{
  "model": "image diffusion model",
  "image_size": 64,
  "norm_position": "pre",
  "head_dim": 32,
  "qk_norm": false,
  "parallel_block": false,
  "experts_per_token": 1,
  "layers": 14,
  "lr": 0.002,
  "batch_size": 128,
  "epochs": 13.2,
  "final_lr_fraction": 0,
  "warmup_steps": 630
}
Rows from block 11 of a small image diffusion model, named by matrix and row number. Rows with one number within an expert belong to one neuron, the router's apart. Each number is 500 + 50 x the weight over its row's rms, rounded and kept within 0 to 999. All counts start at 0. Numbers have three digits each.
Before each expert's rows are labels from the 100 images, of 14976 (inputs lightly noised), where the router gives the expert most weight on average: "top examples" is what is common among them. Only what is clearly more common there than usual is listed. The data: aerial photos of the United States (SatlasPretrain).
# router: router (model.blocks.11.mlp.router.weight, 8x192), inputs 0-95
# up: expert up (model.blocks.11.mlp.up, 8x96x192), inputs 0-95
# down: expert down (model.blocks.11.mlp.down, 8x192x96, transposed), outputs 0-95

# expert 3
top examples: crop field
router.3:425474519520452517462443428525511495587563548409446452521496544591567471431473518498627542493512460556485513539457557508533484544558443496536569497599489557495485520512493459549505481583527478452495494356583511499497460488492488487521576494602526475517482468509506490541621403448439555444
up.16:383454492542502461480451433412527498623593539517476478528539515414574569535521469530558508526464452462597522577533549576580510458582454591458473446604480538476494493411447507542576485504539462579529472451605451475464410439587567465451466441560442580536448523512562435421538468419497531424
down.16:536524487389501538514559529551487483409437467483525461473480443521467441414485444558516510434564552511442500425569475417506482460477562482550486462486523493534556488564559483336430619524520556480522534575437554435530591542485481562571499571465536417506572539443475555548384553566435490527
up.17:564472530561430459599502507555567474510530474501549533466401499511530437493505446436544440540505488520517530546517437567536514560594484449531470522502494510451478528490456485520444507539505531440424462522379569542566560474556508518448508505460555492471582422545570475509397460455520454516
down.17:500512539467509465498481429429462451489542496495469512569493517505512532486459490527513486502478526485472517524480555481500484502448464497433551517636450526469538471511487557630505449548518457557531462462517423486511486453504535470498484473579425567508490453538508368433570412476443499497
up.18:553547522503498573568541457525521480455465476439493489599435456521549475542535451580564555483523495544394516545524489514505473509420535454607578444471455474569447553484554473465402481488550465533459462428485518501576475553515456488487400412556557460483504466502550511381472435453429462522
down.18:498424443472528468392494523481487561496486469523513549458562567448539501474519467440422431473455440544584483405454539488484444458520541529460393537479539544468494443539480545533544467531449537476499560499554457532376434451493546517528538557497402502519547562425422500553486520608510497478
up.19:522450551591626552460498531553463592616586491475531497557538570502508618497466499519473538529495515450507575470542436570440511512525400410596487425517590465461514458624498453511436458456487537466473491486506499484513559428456515465494537504505479438554458482531462472495553422465489551464
down.19:510518474417458459515468521415496429474511482573450568456485491541544427481558464440527521534502452550530375552470492419476508501521549571452518598504445523460529611458476585473560584574473509553540466590499526480473485566599496609515495533441520476416520543445554566533451597493548421450
up.20:501499519430509571535509532477449457544528419601561426494474461509547506468450521417519564439469504497514538527562469476510507482468475562568457337574541527499528506478450451511532493504514494504564469437439552479566444547496549510504488356461439560435481557453540480366520560446493511507
down.20:482515427465526558466545554560440569521448493525410589539478504600542506513554476581508465538472435566472520543486586601499451542523522561449561515386505544564482496548548497484496491560520475476465552530451553444540534429400461502467449585569477476570588455471529564598482417506493529530
up.21:448459480582513544423549432527537578553554501440496416523556577517484524507505476568492501497479511408579587479553553586494531443510353400542475477490495494454548458591496481528420430442525527525445436493522520488492497457461512470467510427585451544527467435515506413440520449543470619508
down.21:576537487405459486592435542492457430455456495578519589489515466469525529485555493464521540528493483547430431550451476393472443512507570579467534524562501522483473538497502561497560530548494529480559550524523487487378521509553468561557452551364564421473527573416512529543462511466544402440
up.22:465462500431480580578497413418497473503551431541524482548483482527404524562539552471526477436521501500570465555489519509477524411495494547610458381493401493474484534444468570483532494530547493511579437493547550501610430538527552494469463375555428604486476505418489426384458433445523466462
down.22:562534420540477487414508555637457543461391579546502538472536411517547498463481482542393518508543479526463510446548427506507403556438483470462457567514531522575509495554505420469421470478466554448383575503549486535396560484394442516488547544508560418521546576468469547530519541552478579461

# expert 6
top examples: crop field
router.6:466559541543529541471480538520448538446467496417508451529521518536493478450450551484450540471492469464464534510477478508545476495485469513553469576457486442501464477450519529530506468443417617464415479517492425489415483518461364458528544521493470620527465629490546402430592531468486503458
up.16:438452577529556564415444469492444507545572543486458431535573547500499593505431526531465511496461499469495598469525504494432502443496481521564573425412539472518560515565461535565527452470484472540580445525563399442461517519467430461513526465487472502577445480505523454501573445425489477479
down.16:547500539527395444527523555484476486451480479535490588456474430585511424440529412431499516506536423498488468547499503480516487471519530507496434474530476549432490536540448498395476568566497563422423549508391581536511518521518500538461507473505547520460541449443517495511340531567532500527
up.17:552533433494440582550529550456507431464448453502534562524451402506447409462434504508488515386574445572460502556492444481509446529506476401601506516476449433522471553435542396376464504480529558515427507470472527515565584508539429547537494478539510537470462543492564485474421534493531476567
down.17:438486594535558486511468508538516573559534551577452433492535606456527528579564497511545516607449564474533502563485533535519549484484453553365470531476555546441526417527483589653567546480509531468479512532518480506448522477468544434437512496473520536516461423494480522464603496489492536389
up.18:494532609540494503448473430486522442487497463475512457530523483464468475515502480414553501462414582453470545495485568497527537463419459551640493372437505464528511432554503462603533491479569412557550455476469447552544410495450476486536491399526402603481491471475472428314559461425413551510
down.18:561548404488470489501524540552486550514462508445527504497515551515543542444524403501480476558528453531513408481511479517483418507510569481412514475615494544486454492490458485340573438530438581429485508559520560446515559557476503547504511644565490433489530433534550563524392531542556473526
up.19:416494604502528499498513500480517418561541520543487487448472556503474484590623504431534475500500560459512461538472525446499599487474529473635475436485488513503389485469472413482444577545478456429588432461491553503516434538492556499523501419485480569444484470435448418369543500481491555532
down.19:489493362483524481488492474512532553456508535453508538468506460475553486493417534570449500500454455549557508427534495557497419556540457567433549386498520474519562534511484566506538343424501449564418585501513438526507552467456483534505489536567423439481496463566504547557462455512463442487
up.20:497504489555531430423513464481449513569552517443554439487528507463582538487417450515544476541513444468529569482509540556506590461492435472599484422484477563495526447513560451473461455493522485543446488477554559521518457468482558480420505432608425664547448443601565427364492414475515571577
down.20:523555477483422489547487512530486463449454468491471519472566483528521530498599502497462470490495549468468427519464514482475387526458619530470575472529551508525488522444470565470521605482471530510482497532477443475437563542505468536596514611379580364462598550412494570496495574467531406413
up.21:550562513454507577431503556597482502513445504544588562572576501509484582462340454510492519393514363516436603519529389506465541431576521510495440585459589507483538457526427522534514532518455579526426542542461480550514566485445507505533458503532478535615478461537471463485510470440469516522
down.21:467461496508477427636447502433504508521553497533402402490474479474503436533646491461611508556446589504507430513495562510560510540433523504415485453561514496522450488500532485508467570507505433470583500469582543478466385533631548480497512441433554515418537588459574456497509510521528513510
up.22:453502499514461452542529466453556498527523508438499520465540460486502519511480473468550422532486550471487505488525546560536578440459520469728475385460439480508479455543568401457447486470560466501540479474507509489571428515490553495519493364558463594465468474495543410332486496443482541568
down.22:523490442492459465430443519589444493497458466507519519509517609444561517406540490501429506506460463504506543509513462422498397477463494545369495463482541517512485569519471569485594448542418552543460588496488482467388574538458427527523539625416455409525523525527473654604495513531525443426

# expert 7
top examples: crop field
router.7:448441423460562504501520520504617509507498577479494424510427546540472444450520473500556555527535535545585472471351516484543587549577501488479428438500449595481527492455491570511454481567504416425543521595486559581464471529499557453521475534554505468494506530569513558619552524522556566460
up.16:459511539469421379613519467407430455537609505599534583459437443479516512446605532489622481533489520464520481551522441415539553443490507564488531472645436477529416500487477504509514509529502456493560504486495517445616488514566485451458445559449511497478542507513523520528541487482595445475
down.16:525527474551580585422562537613517559508497519458503446492482553511513510548451521509391478497501522509519529449494530579511500529511472410501432534384532514530581478554495449512503445461541462517490498486539504532419487447408537513471497506554511511521431495493425474476470535577409573554
up.17:443473510549449519471461448473436475586550513612520535498523561508553627499474476472523533616504460469532475581460491482532515464485439526424566541590531561431391484481479490511449486547530519435491411436546537386560510469557475452434487529548516476521426482534605509541499352483561492502
down.17:558624451484507437430566517512552533434498506479468443464532440488473427566551497509519434362465581487491552381459536588521516536451555461526510529416523475540570496532516504541544581507511445574562520523496449627439398435467509516516488464429470507499591536481374534514536642580486482502
up.18:550510487429617523510498568534469492521405451527476593555535451561466454509434502514401538524504473576465520470482430482539429472505578472454466516455513457565485554528548490427495506459533577557498577576499459613403514464514434639506494593534530482496479520534441508564439522506466438488
down.18:446488548569495483550484462387517433483591464501530481476459539412509503507542447476531445469530516406573466539524511479475573487506461449527549485522512528437495520533450496490545528521573473499466428500518590438606453561593515433524478381504460483550516474479554447439487458528585558531
up.19:496429586502513516518489549500449562539580511595499486432470540530516558523559516476471470504495531448527463400511478473455468472522510626456559468576633522504581504578413563530670543500476443539599436533573521430502460512519552426441493540390508524504521536464435488535517533565567515421
down.19:539518419531505503467518492606490495522505489485446535469524436461529481509469446539484480530522459546469544558457452470547510535547535412531454501502464499481480513466504455514407429550494565482363571506450531525489529479470434548516501479555513426496466491547514497483449531484504494508
up.20:504548493441354395611537488431490487433538488513534560430499461480531471430551492484568500501543500546468420599538476444552514467541473472482490541580442416533427507479559458435406524530582468495493548505426543499566487602600554566563496439472612502515536541470519487476436504417568438512
down.20:456445513540639546440493548545508544517510531468453497541505548494492497531469543538427490520441507512529546473387548525491528557479428468459485529420561493466590464526426498549564451490464464532496499500536382510438503400375440481447528525502390499484479401558444507547561544617489582501
up.21:531543409456496446509567510458521488385513506435548422508474479491486515383478477433463604579546503552326546417523502500527464433465463481428496564393397477521560441540623539440448547501477556476503502503469459481474548534536456479530505579380584467456565441549494555548472523512496396499
down.21:444523595602512547530454538477462482571539507544530555561514519416468483541553537535559468511429544400592512563466515516503594599499577467501456523566490477441397515388362462564523523454468453512481519422503456576504492486456532422425425437540419498562396468486470527464500507469488594529
up.22:556525442467410415605501552479465487462502544533471577402468434467512509444563480569559469538545484554542412514523411436552502498538455498488464532567433427507478473470543514448443520527571477456505568501405582485595534485533543515481460482529616522492581502523548488506408528531562529516
down.22:435479541585541564374514479541512533501474480483434417567568529507427478562433530430506533436437517507466577485424604594499474487517487457484543554449550539485573466510488499581578541470438455516485488476535370536409474457452454519481549480464442540531469476494477515498558533525449497520

# expert 1
top examples: building
router.1:456467524599483511537492494547484502519484489458589431524513573530440585439465502517505568465604432444484478516462506529532564549560459595480503527517473553450464447485492514586526576528524546435487451552584474503520478488479417437542526502496504528485490544508520530585591443464541615507
up.16:544502447529542521537566545493599575417510562404469413404390470532510439483439487528498476490506562533497468462505485535490469498453441458535518527414495497594626454489589537471408501499505486469485496493475530497566472500474527521498564462619458589507537450573516504470424463547464478580
down.16:470527476487478500492474500514433434552496412588502646549655512503478554511469494531448489475535383546523519571527520438485461576546539562436496489557474495424347585543446532510520445486497564582477451464530504500467592471528447520496509519452486428514483493448502493494465493415513545472
up.17:462493495516434432569427506455474484494526499565443510496489516486515495418553522479524589591453454500556422550473515491520527488473495581359485576623530527442403546456520612553579565468496470538484517566505453468496518462620528472465470536505452358543463551439517568617488408454501554393
down.17:540503521501502505467497575445616539474527526436491483492440446459515526542513557518524473426529544511377484445476492539498536580473454345524457511394480538511624385525534499558409474505541571409441573478473549538454516604444500551475531407490533572420539492471547561447407552535488564597
up.18:471454497473543486464508534618575528521551516472620432485491532502517495473419486535431452455530436506488503464594506528503482607540382437621498554487515501506571466523502429463432554497513461441424503474432465528580560424390417462470545429621470594501481486537464477469464564545502525579
down.18:491509517532523578539464544457432406526483499583443554547560526509533510421498498448546575549442497565502512600478463394483472425490540555406576532532507505470451554490467540541569518473402554537600462533473476480456443521582485521486449584409500448496412539490562535519510501427545417366
up.19:515528541506478470559465514404491453438535451509524480440501443510547446497541418417612461450469507441481441584550479441562548401414577531548421514558515386499439534477481564534461553542531494458568510447469537512538473568553518501487519421492501610471519557484514423414463532447568491528
down.19:501521435480513538430489514569464543510536502430487522551534571483467527473459578626414531544457468564524483396491486604426375510497390483444495569465466552477487507528531435468504451442450558575395530552522477469465582520484461499479511543450497501482542424519521522513569454577481493495
up.20:452467396468442463424459433561446417460481459603607435539532507473462544527496509490441544551541484461519524404476498564471422458492481513504471455489500456414571525606468472512458451504500475528456511518536517456433452408582524482520532565485511493432540518429514409521543471572515492499
down.20:602493549571485555550496465416503439515514480510445517521387457569511484458499396497620500520570489472555542533535516384462490484497507439474498489513460536471569556493511513457526496576551468494457584493502520484519545489454537543495490483521486521539503522624595524486404449458360505466
up.21:409494506481554571451506445549502516506597532469578458517554571482448593516434479510417500559508506460535584422525533577478492560530451456498529455483610533429539459565446438517539490537510452507501456430598475438554519468417497425482472429539488557600439478434465415578581420435528530510
down.21:574463429518439465502535487498517525464386500503464559449427438484559385446594432449517501468541491484512485549492426450512429529505508494496472490549510482545461560472555563454513495538476573468439547536388535578401517523565491563509481591470515424438576554547513542547405576560559408462
up.22:429538497520568498438500431527557497519577572468508416432491563504526506491469484519422430520489539479535553438554551572462565466486429469573503463477573532473583472492498493524508453505558448554552474411573468476546456502452530359493522390534457583578482439511546433485562447548527586549
down.22:552478469513475517526443540501435467484423470472533571545522386485524447482586444480550531465551490554492427560544407389516419524508557529415504483527481498545462539504479464488512485469455576504451501589423516472487601503537461595533469561436538429480488533482500583518404498451481440447