From a checkpoint of a small image diffusion model: num experts 8.
Rows from expert 4 of block 9, named by matrix and row number. Rows with one number belong to one neuron. Each number is 128 + 24 x the weight over its row's rms, rounded and kept within 0 to 255. All counts start at 0.
# up: expert up (model.blocks.9.mlp.up, 8x96x192), inputs 96-191
# down: expert down (model.blocks.9.mlp.down, 8x192x96, transposed), outputs 96-191
up.70 [ 94 142 164  76 136 146 154 124 142 117 139 133 142  83 140  95 120 168 150 107  82 169 147 134 139 128 172 109 115 170 125 129 132  93 157 116 111 115 102 112 110 140  78 145 128 161 118 116 141 131 149 110 105 153 139 151 138 117 143  84 133 101  87 157 102  92 108 138 147 127 138 149 142 117 140 161 151 129 116 138 137 198 131 126 160 163 140  79 123  69 139 125  88 114 114  84]
down.70 [132 134 114 149 117  86 136 144  88 153 115 148  92 115  98 114 126 164 136  80 123  76 126 102 126 111  68 101 120 144 111 138 112 138 112 114 119  68 114  75 144 119 124  98 126  81 129 136 141 143 138 136 141  89 124 125 107 121  94 149 157 125 172  93 156 139 107 139 133 124 128 108 117  99 147 149  79 131 112 132 135 135  99 101  98 120 124 160 118 133 134 179 128 142 139 174]
up.71 [153 106 136 126 151 126 107 107 119 130 124 119 117 119 137 158 108 130 121 115 104  99 111 141 171 107 127  97  91 146 140  94 109 170 142 103 175 122 139 159 155 120 169 168 141 110 108  88 133 127 111 113 150 104  98 129 146 138 153 170 158 117 137 109 125 125 106 169 170 110 112 125  91 107 130 108 129 135 133 106 161 107 115 121 135 169 146 127 125 104 118 153 166 134 166 144]
down.71 [ 98 165 122 146 112 144 151 132 178 169 122 121 143 131 111  90 143 107 150 139 159 156 144 119 122 157 108 191 133 127 135 135  87 109 100 137  94 108 133  92 118 121 107 121 121 146 112 144 107 116 132 159 125 157 145 149  99 104 104 142 102 166 115 115 114 125 119 111 101 134 117 126 161 119 100 158 165 138 120 113 115 181 129 118 163 104 117 162 127 158 109  83 122 166 124 107]
up.72 [108 154 152 114 138 117 138 140 122 132 130 136  78 128 114 175 127 148 102 115  91 139 139 116 176 153 176 128  95 104 121 177  91  52 144 122 153 102 145 124 138 114 152 136 134 128 116 116 122  84 145 125  86 139 127  92 155 145 117 112 153 121 117 175 103 160 127  99 135  65 106 121 132 144 153 142 158 110 116  89 150 134 150 139 123 176  97 122 139  79 131 136 117  74  99 115]
down.72 [145 104 113 144 134 154 128 114  94 125  98 123 135 121 105 108 160  90 146 171 176 138 131 119  97 143 125 141 137 100 110 109 136 132 105 197 112 131  82 117 145 129 118 125 120 142 111 124 126 104 112 132 129 125 125 162 135  93 128 147 109 151 169  70 109  81 178 135 148 168 136 157  97  96 122 140 102 155 162 149 107  84 113 117  89  84 117 127 100 119 102 119 127 187 121 128]
up.73 [123 164 126 135 114 156 132 120 126 124 130 140 182 111 149 106 100  93 172 137 146 161 127 118 108 160 146 157 128 124 128 108 146 124 132 158 147 137  97 128 119 120 136 127 116 120 112 179 158 114 120 166 122 165 147 128 108 108 144 129  90 165  91 124 123 111 140  89  90 180  94 136 130 123 103 179  98 144 140 157 132 116 136 140 118  91 107 166 136 142  89 120 128 141 146  99]
down.73 [140 106 150  93 126  91 119 167 117 122 135 132 109 128 126 170 124 164  94 129 111 108 152 140 172  99 128  92 128 152 143 150 119 120 154 139 124 152 110 101 131 116 107 114 203 123 151  84 106 123 123  90 163 119 127 142 156 132 131 110 135 104 137 102  82 140 110 139 119  91 126 121 117 164 150 103 159 126 124  57 119 162 146 126 168 186 143 138 111 147 128 118 135 142 129 118]
up.74 [156 115 109  73 132 137 141  74 120  88 113 152 120 128  90 126 131 165 136 118 116 120 120 200 148 126 144 101 134 145 154  69 103 160 157 106 156 110 136 147 161  95 149 137 122 106 148  99 122 134 162 111 130  89 120 151 173 174 142 138 147 107 146 124  93 136  99 105 168 130 117 133 113 123 146 117  79 140 140 133 132  95 139  82 152 163 155 105 144 119 144 152 127 108 129 138]
down.74 [103 145 147 165 102  94 126 152 136 171 134 139 132 132 139 127 180  88 132 174 128 109 132  89 141 143 123 162  94 131  90 179 138 106  94 153 149  97  99 138  92 145 108  96 146 123 103 163 140  91 121 156 127 146 150 107 129 112 105 136 131 160 123 144 158 112 149 129 120 113 134 148 178 126  97 150 159  86 126 135 105 167  94 126 128  83 157 137 120 142 139  89 122 137 172 116]
up.75 [152 135 147 121 120 123 148  78 109 138 106 118 139 109 124 134  99 159 101 128  80  93  99 183 156 130 126 133 114 145 154  91 117 129 133 102 168 124 116 136 157 111 162 129 138 108 152 107 105 135 133 149 125  96 105 139 173 153 150 153 156 142 116 121 128 138 117 141 137 142  86 153 106 111 138  91 107 139 152 108 149  95 131  98 122 143 115  94 142 127 117 128  82 120 134 106]
down.75 [ 85 119 113 162 125 138 119 148 134 118 163 136  92 151 154 120 178 100 188 155 159 104 144 107 146 110 136 124 153 165  89 203 125  92  97 157  95 119  92  94  74 145 104 114 131 149  92 151 155 149 123 147 164 161 145  88  97 101 100 114 110 141 149 135 136 122 126 126 135  94 148 112 155 152 112 169 164 130 143 136 102 150 109 135 135  95 137 162 137 138 145 108 156 120 134 111]
up.76 [122 136 152 160 106 111 125 113 122 137 132 162 128 142 115 118 136 131 132 160 166 114 146 111 136 138 131 145 134 128 107 152 114  74 160 137 139  89  93 125 127 112 133 158 151 154 123 154 157  93 136 162  99 140 139  89  96 106 131 119 102 110  77 112 124 164 158 166 164 142 113 140 127 149 139 148 149 138  72 110 131 143 116 101 144 135 113 101 151 116 111  77 131  93 117 103]
down.76 [ 99 121 110 140 159 149 137 156 111  96 178 113 126 121 131 162 154 161  89 115 104 145  99 149 125 168 190 125 125 121 155 155 135 129 107 122 138 140 166 148 140 177  99 123 105 112 155 126 106 110 116 144 120 147 161 140 135 116 129 118 122 143 151 156 152 129 114 106  96 121 146  97 129 120 138 120 148 153 161 116 129 117 119  89 105 106  54 130 115 137 112 155 149 163 140 114]
up.77 [156 130 129 119 116  97 104 112 107 116 110 125 140 137 127 143 104 141  87 118  75 138 128 164 129 149 147  85  86 144 158 105 107 155 160 109 157 137 136 178 152 138 159 139 111  85 131 123 108 125 134  99 125 112 114 121 152 152 149 116 137 101 137 124 108 133  78 122 164 144  94 130 108 112 132  93  99 161 136 133 169  92 152 129 135 130 106  98 127 118 131 171 121 121 116 151]
down.77 [138  71 106 128 102 102 112 157 168 151 148 143 143 159 123 107 129  99 181 149 164 116 126 105 110 121 145 166 116 136 109 156 136 109 117 148 107 122 102  82  87 143 103 108 170 157 103 182 154 106 132 143 118 169 132 102  99  80 115 115 115 126  99 130 142  83 160 156  95  99 144 132 135 140 153 138 179 122 134 134 119 134 127 144 136 119 132 149 122 133 143  83 154 169 120 126]
up.78 [101 127  91 105 136 116 111 155 124 101 136 111  74 177 129 125 139 143 165  99 161 132 154 106 105 163  62 162 131 157 114 149 121 142 164 146 120 145 140  97 149 138 165 135 128 107 146 156  98 139 146 114 122  80 111 155 134 123 136 114 149 120 104 158 121 141 110 152 130  81 143 102 100  94 110 137 153 110 136  69  93 146 142  74 143 167 111 110 123 136 107 152 164 104  93 108]
down.78 [152 115 157  90  92 140 143 116 164 124 122 102 164 130 165 139 116 140 154 148  85 105 146 135  90 105 156 131  97 122  99 127 166  97 112  82 162 108 112 145 111 149 138 122 116 136  90  99 123 104 130 111 107 122 137 129 124 121 120 145 132 170 152 113 142 130 127 159 125 133 109  87 116 160 128 106 108 108  87 177 162 141 113 163 131  79 118 140 121  88  72 120 114 169 159 108]
up.79 [155 151 170 116 131 128 114 148 108 161 145 137 152 109 143  96 148 132 102 119 140 128 114 157 150 103 102 123  74 109 114 122 143 135 130  96 127 130 122 165  98 118 144 120 129 109 124 145  95 101 115 112 154 120 114 153 152 106  93 103 161 129 110 127 152 114 104 156 178 123 108 166 123  97 153 141 107 109 150 155  91 118 168 119  77 101 159 115 154 146 106 123 125 146 112 120]
down.79 [125 133 113 114 118 196 133 147 119 123 153 117 127 143 115 163 161 112 113 141  79 173 164 111 127 103 129  93 143 125 144 114 114 101 128 167 140 147 103 134 113 143 114 124 143 135 165 130 113 137  84 128 129 119 113 122  86 137 159 113 112 132 153 109  45 153 120  44  97 140 145 100 144 152 132 160 118 136 120  88 140 120 103 115 163 124 108 142 123 163 133 127 120 133  86 117]
up.80 [167 130 115 180 138 128 141 129 116 107 126  83 149 113 116 117  99 155 114 120 102 126 157 166 126 156 127 100 107 155 158 108 128 162 159  68 143 121 139 154 142 112 186 135 141 117 153 131 133 154 134 107 121  94 127 153 187 129 113 129 130 116 133  93  97 114 106 138 156 154  84 138 112  86 141 112  72 149 167 139 154  54 108 141 104 139 107  95  97 116  95 171 123 143 137 113]
down.80 [ 81 133 125 159  77 105 109 156 140 154 137 160 134 188 151 149 136  94 167 205 112  94 113 115 125  98 114 139 138 121 166 158 132 104 103 158 106 142  95 102 116 120 121 117 138 144  92 112 118 102 105 125 107 159 111  93  86 120 123 123 123 135 128 106 126 105 175 122  66 117 103 109 131 150 117  98 158  96 138 119 111 201 135 146 130  89 122 159 171 119 140 118 141 145 128 104]
up.81 [145 138 178 105 105 131 163 137 133 122 163 129 111 136 119 165  92 134 116 132 123 122  99 112 150 157 136 116  72 105 136 156 156 109 102 141 140 135 134 134 133 135 144 119 120 135 125  79 138  98 145 130 114 126 117  84 136 160 130 118 164 133 115 171 129 152 153 129 129  86 112 170 120 116 130 155 157 104 101 112 156 162 117 166 119 131 125 125 123 140 117  97 125 121 143 150]
down.81 [122 130  61 149 123 144 131  93  85 125  88  66 148 142  96  89 163 118  90 124 145 147 157 114 123 119 108 142 124 152 104 110 130 147 141 164 121 145 102 126 133 126 120 113 119 138 140 137 107 135 109 115 176 134 135 162 111  97 149 143 130 143 139  99 121  82 113 134 117 123 129 107 124  94 138 117 108 150 164 105 111 102 142  85 122  85 108 109 113 126 114 158 125 173  90  88]
up.82 [111 128 126 115 130 122 128 111 101 120  92 136 128 164 117 161 132 169 134 102  99 110 111 161 157 107 130 125 138 147 158  81 106 183 137 130 168 119 153 129 157 102 149 148 140 117 135  93 105 141 121 133 105  81 116 150 141 140 176 125 177 109 119 131 121 138 106 145 167 122 120 140 108  80 151  87 116 131 133 114 115 115 146 140 134 177 142 102 146 134 133 172 147 104 146 134]
down.82 [131 103 117 121 132 104 122 131 145 174 156 149 153 125 153  96 118 111 101 175 158 147 151 107 107 123  85 156 100 149 103 150 131 113 103 148 110  91  96 131  88 125 150 133 119 135 133 153 132 130 103 158 124 129 166 145 120 120  71 115 116 153 128 128 101 119 131 125 119  95 105 149 153 161 130 167 155 120 120 138 135 154 105 157 130  88 163 167 134 162 129 128 117 151 132 121]
up.83 [147 138 144  94 128 113 150 160 124 103 156 131  93 128 133 200 110 158 132 120 112 143  93 127 127 145 131 107  98  97 135 132 117 124 125  99 134 105 132 127 144 117 125 161  88 114 141  94 154 137 121 145 125 129 104 106  93 124 120 100 180 145 139 178 105 151 123 132 145 118 121 110 110 162 143 139 149 120  83  76 116 143 161 153 106 144 128 102 149 107 131 133 117 104 145 145]
down.83 [117 147 119 148 152 154 122 120 115 130 121 124 106 112 141 103 145 104 119 148 164 145 155 125  94 136 101 139 147 132 109 132 141  79 135 173 117 101 104 136  99 100 132 127  99 118 143 166 162 107 159 158 157 129 151 180 127 142 113 114 151 149 103 104 147  92 128 110 136 134 113 148 137  97 126 124 120 139 157 154  89 107 127 103 125 101 108 160 104 138 104 144 125 151 104 133]
up.84 [129 150 122 164 132 124 130 131  93 163 140 156 162 109 162  92 101  85  93 164 106 134 154 126  87 144 171 144 150 124 128 135 132 111 113 140 159 125  84 111 145 134  96 151 127 145 133 174 138 122 136 124 107 146 158 142 119 109 130  81 105 110  98 143 135 133 152  90  82 150  77 141 144 169 126 137 100  93 130 163 173 136  98  90 113 142 135 141  99 161  89 116 124 146 131 106]
down.84 [126 113 149 112 130  88 140 133 138 114 146 153 132 165 119 153 138 154 126 112 121  98 138 141 171  81 163 136 177 157 148 157 120 135 155 134 121 145 165 108 142 147 139 131 166 114 132 107 139 121 132 106 165 107 106  84 123 160 117 151 154 128 118 130 121 116 108 181 130  58 144 107 109 116  94 105 166 125 101  96 111 124 159 111 118 133 137 123 157 115 135 143 156  83 116 137]
up.85 [142 122 145 115  90 156 136 117 120 185 161 204 125 117 171 125 146 122  99 128 146 119 108 107 107 140 104 125  77 102 125 119 135 146 123 141  88 156 135 123  88 154 110 132 119 127 112 116 132 136 127 156 109 127 117 136  97 128  83 163 137 120 140 115 156 130 117 193 135 197 165 116 117 120 112 126 114 154 165 153  94 138 105 127  64 106 120 115  81 153 128 144 140 132 112 116]
down.85 [ 93 178 122 122  95 138 133 155 116  59 143 100 131 161 103 146 166 113 137 131 117 147 121 137 158  94 151 150 142 150 146 118 104  97 105 128 138 109 113 154 123 130 102  94 128 168 127 108 119 173 135 156 150 150 134 140 101 112 128 120 119 120 125 160  70 100 134 112 133  71 147  89 103 133 126 123 138 142 117 106 154 126 151 152 160 156 110 126 127 105 154 162  80  94 147  98]
up.86 [123 124 109 124 146 118 124 131  96 171 115 139 159  94 134 147 120  78 130 111 149 122 126 127 108 129 145 151 108 162 145 111 152 141 170 147 161 123  98 109 119 118  98 133 118  92 145 165  85 127 118 125 139 100 125 154 170 147 143 140 154 111 127 119 124 118 122 108 122 155 106  97 110 149 122 107 104 172 143 174 145 116 118  80 184 110 140  96 137 142 115 136 140 149 140 111]
down.86 [ 95 131 141 161 123  74 116 133 147 132 132 160 113 129 132 152 185 127 156 136  97  89 147 134 180 107 137 134 142 143 135 182 123 103  75 129 167 148 101 111 173 123 111 102 142 117 143 113 121 119 126 140  91 123 133  93 100 162 103 103 128 129 142 136 128 143  91 140 136  97 179 118 129 121 135 140 154 128 129  76 115 111 101 160 168 131 153 113 153 108 170 151 114  74 151 137]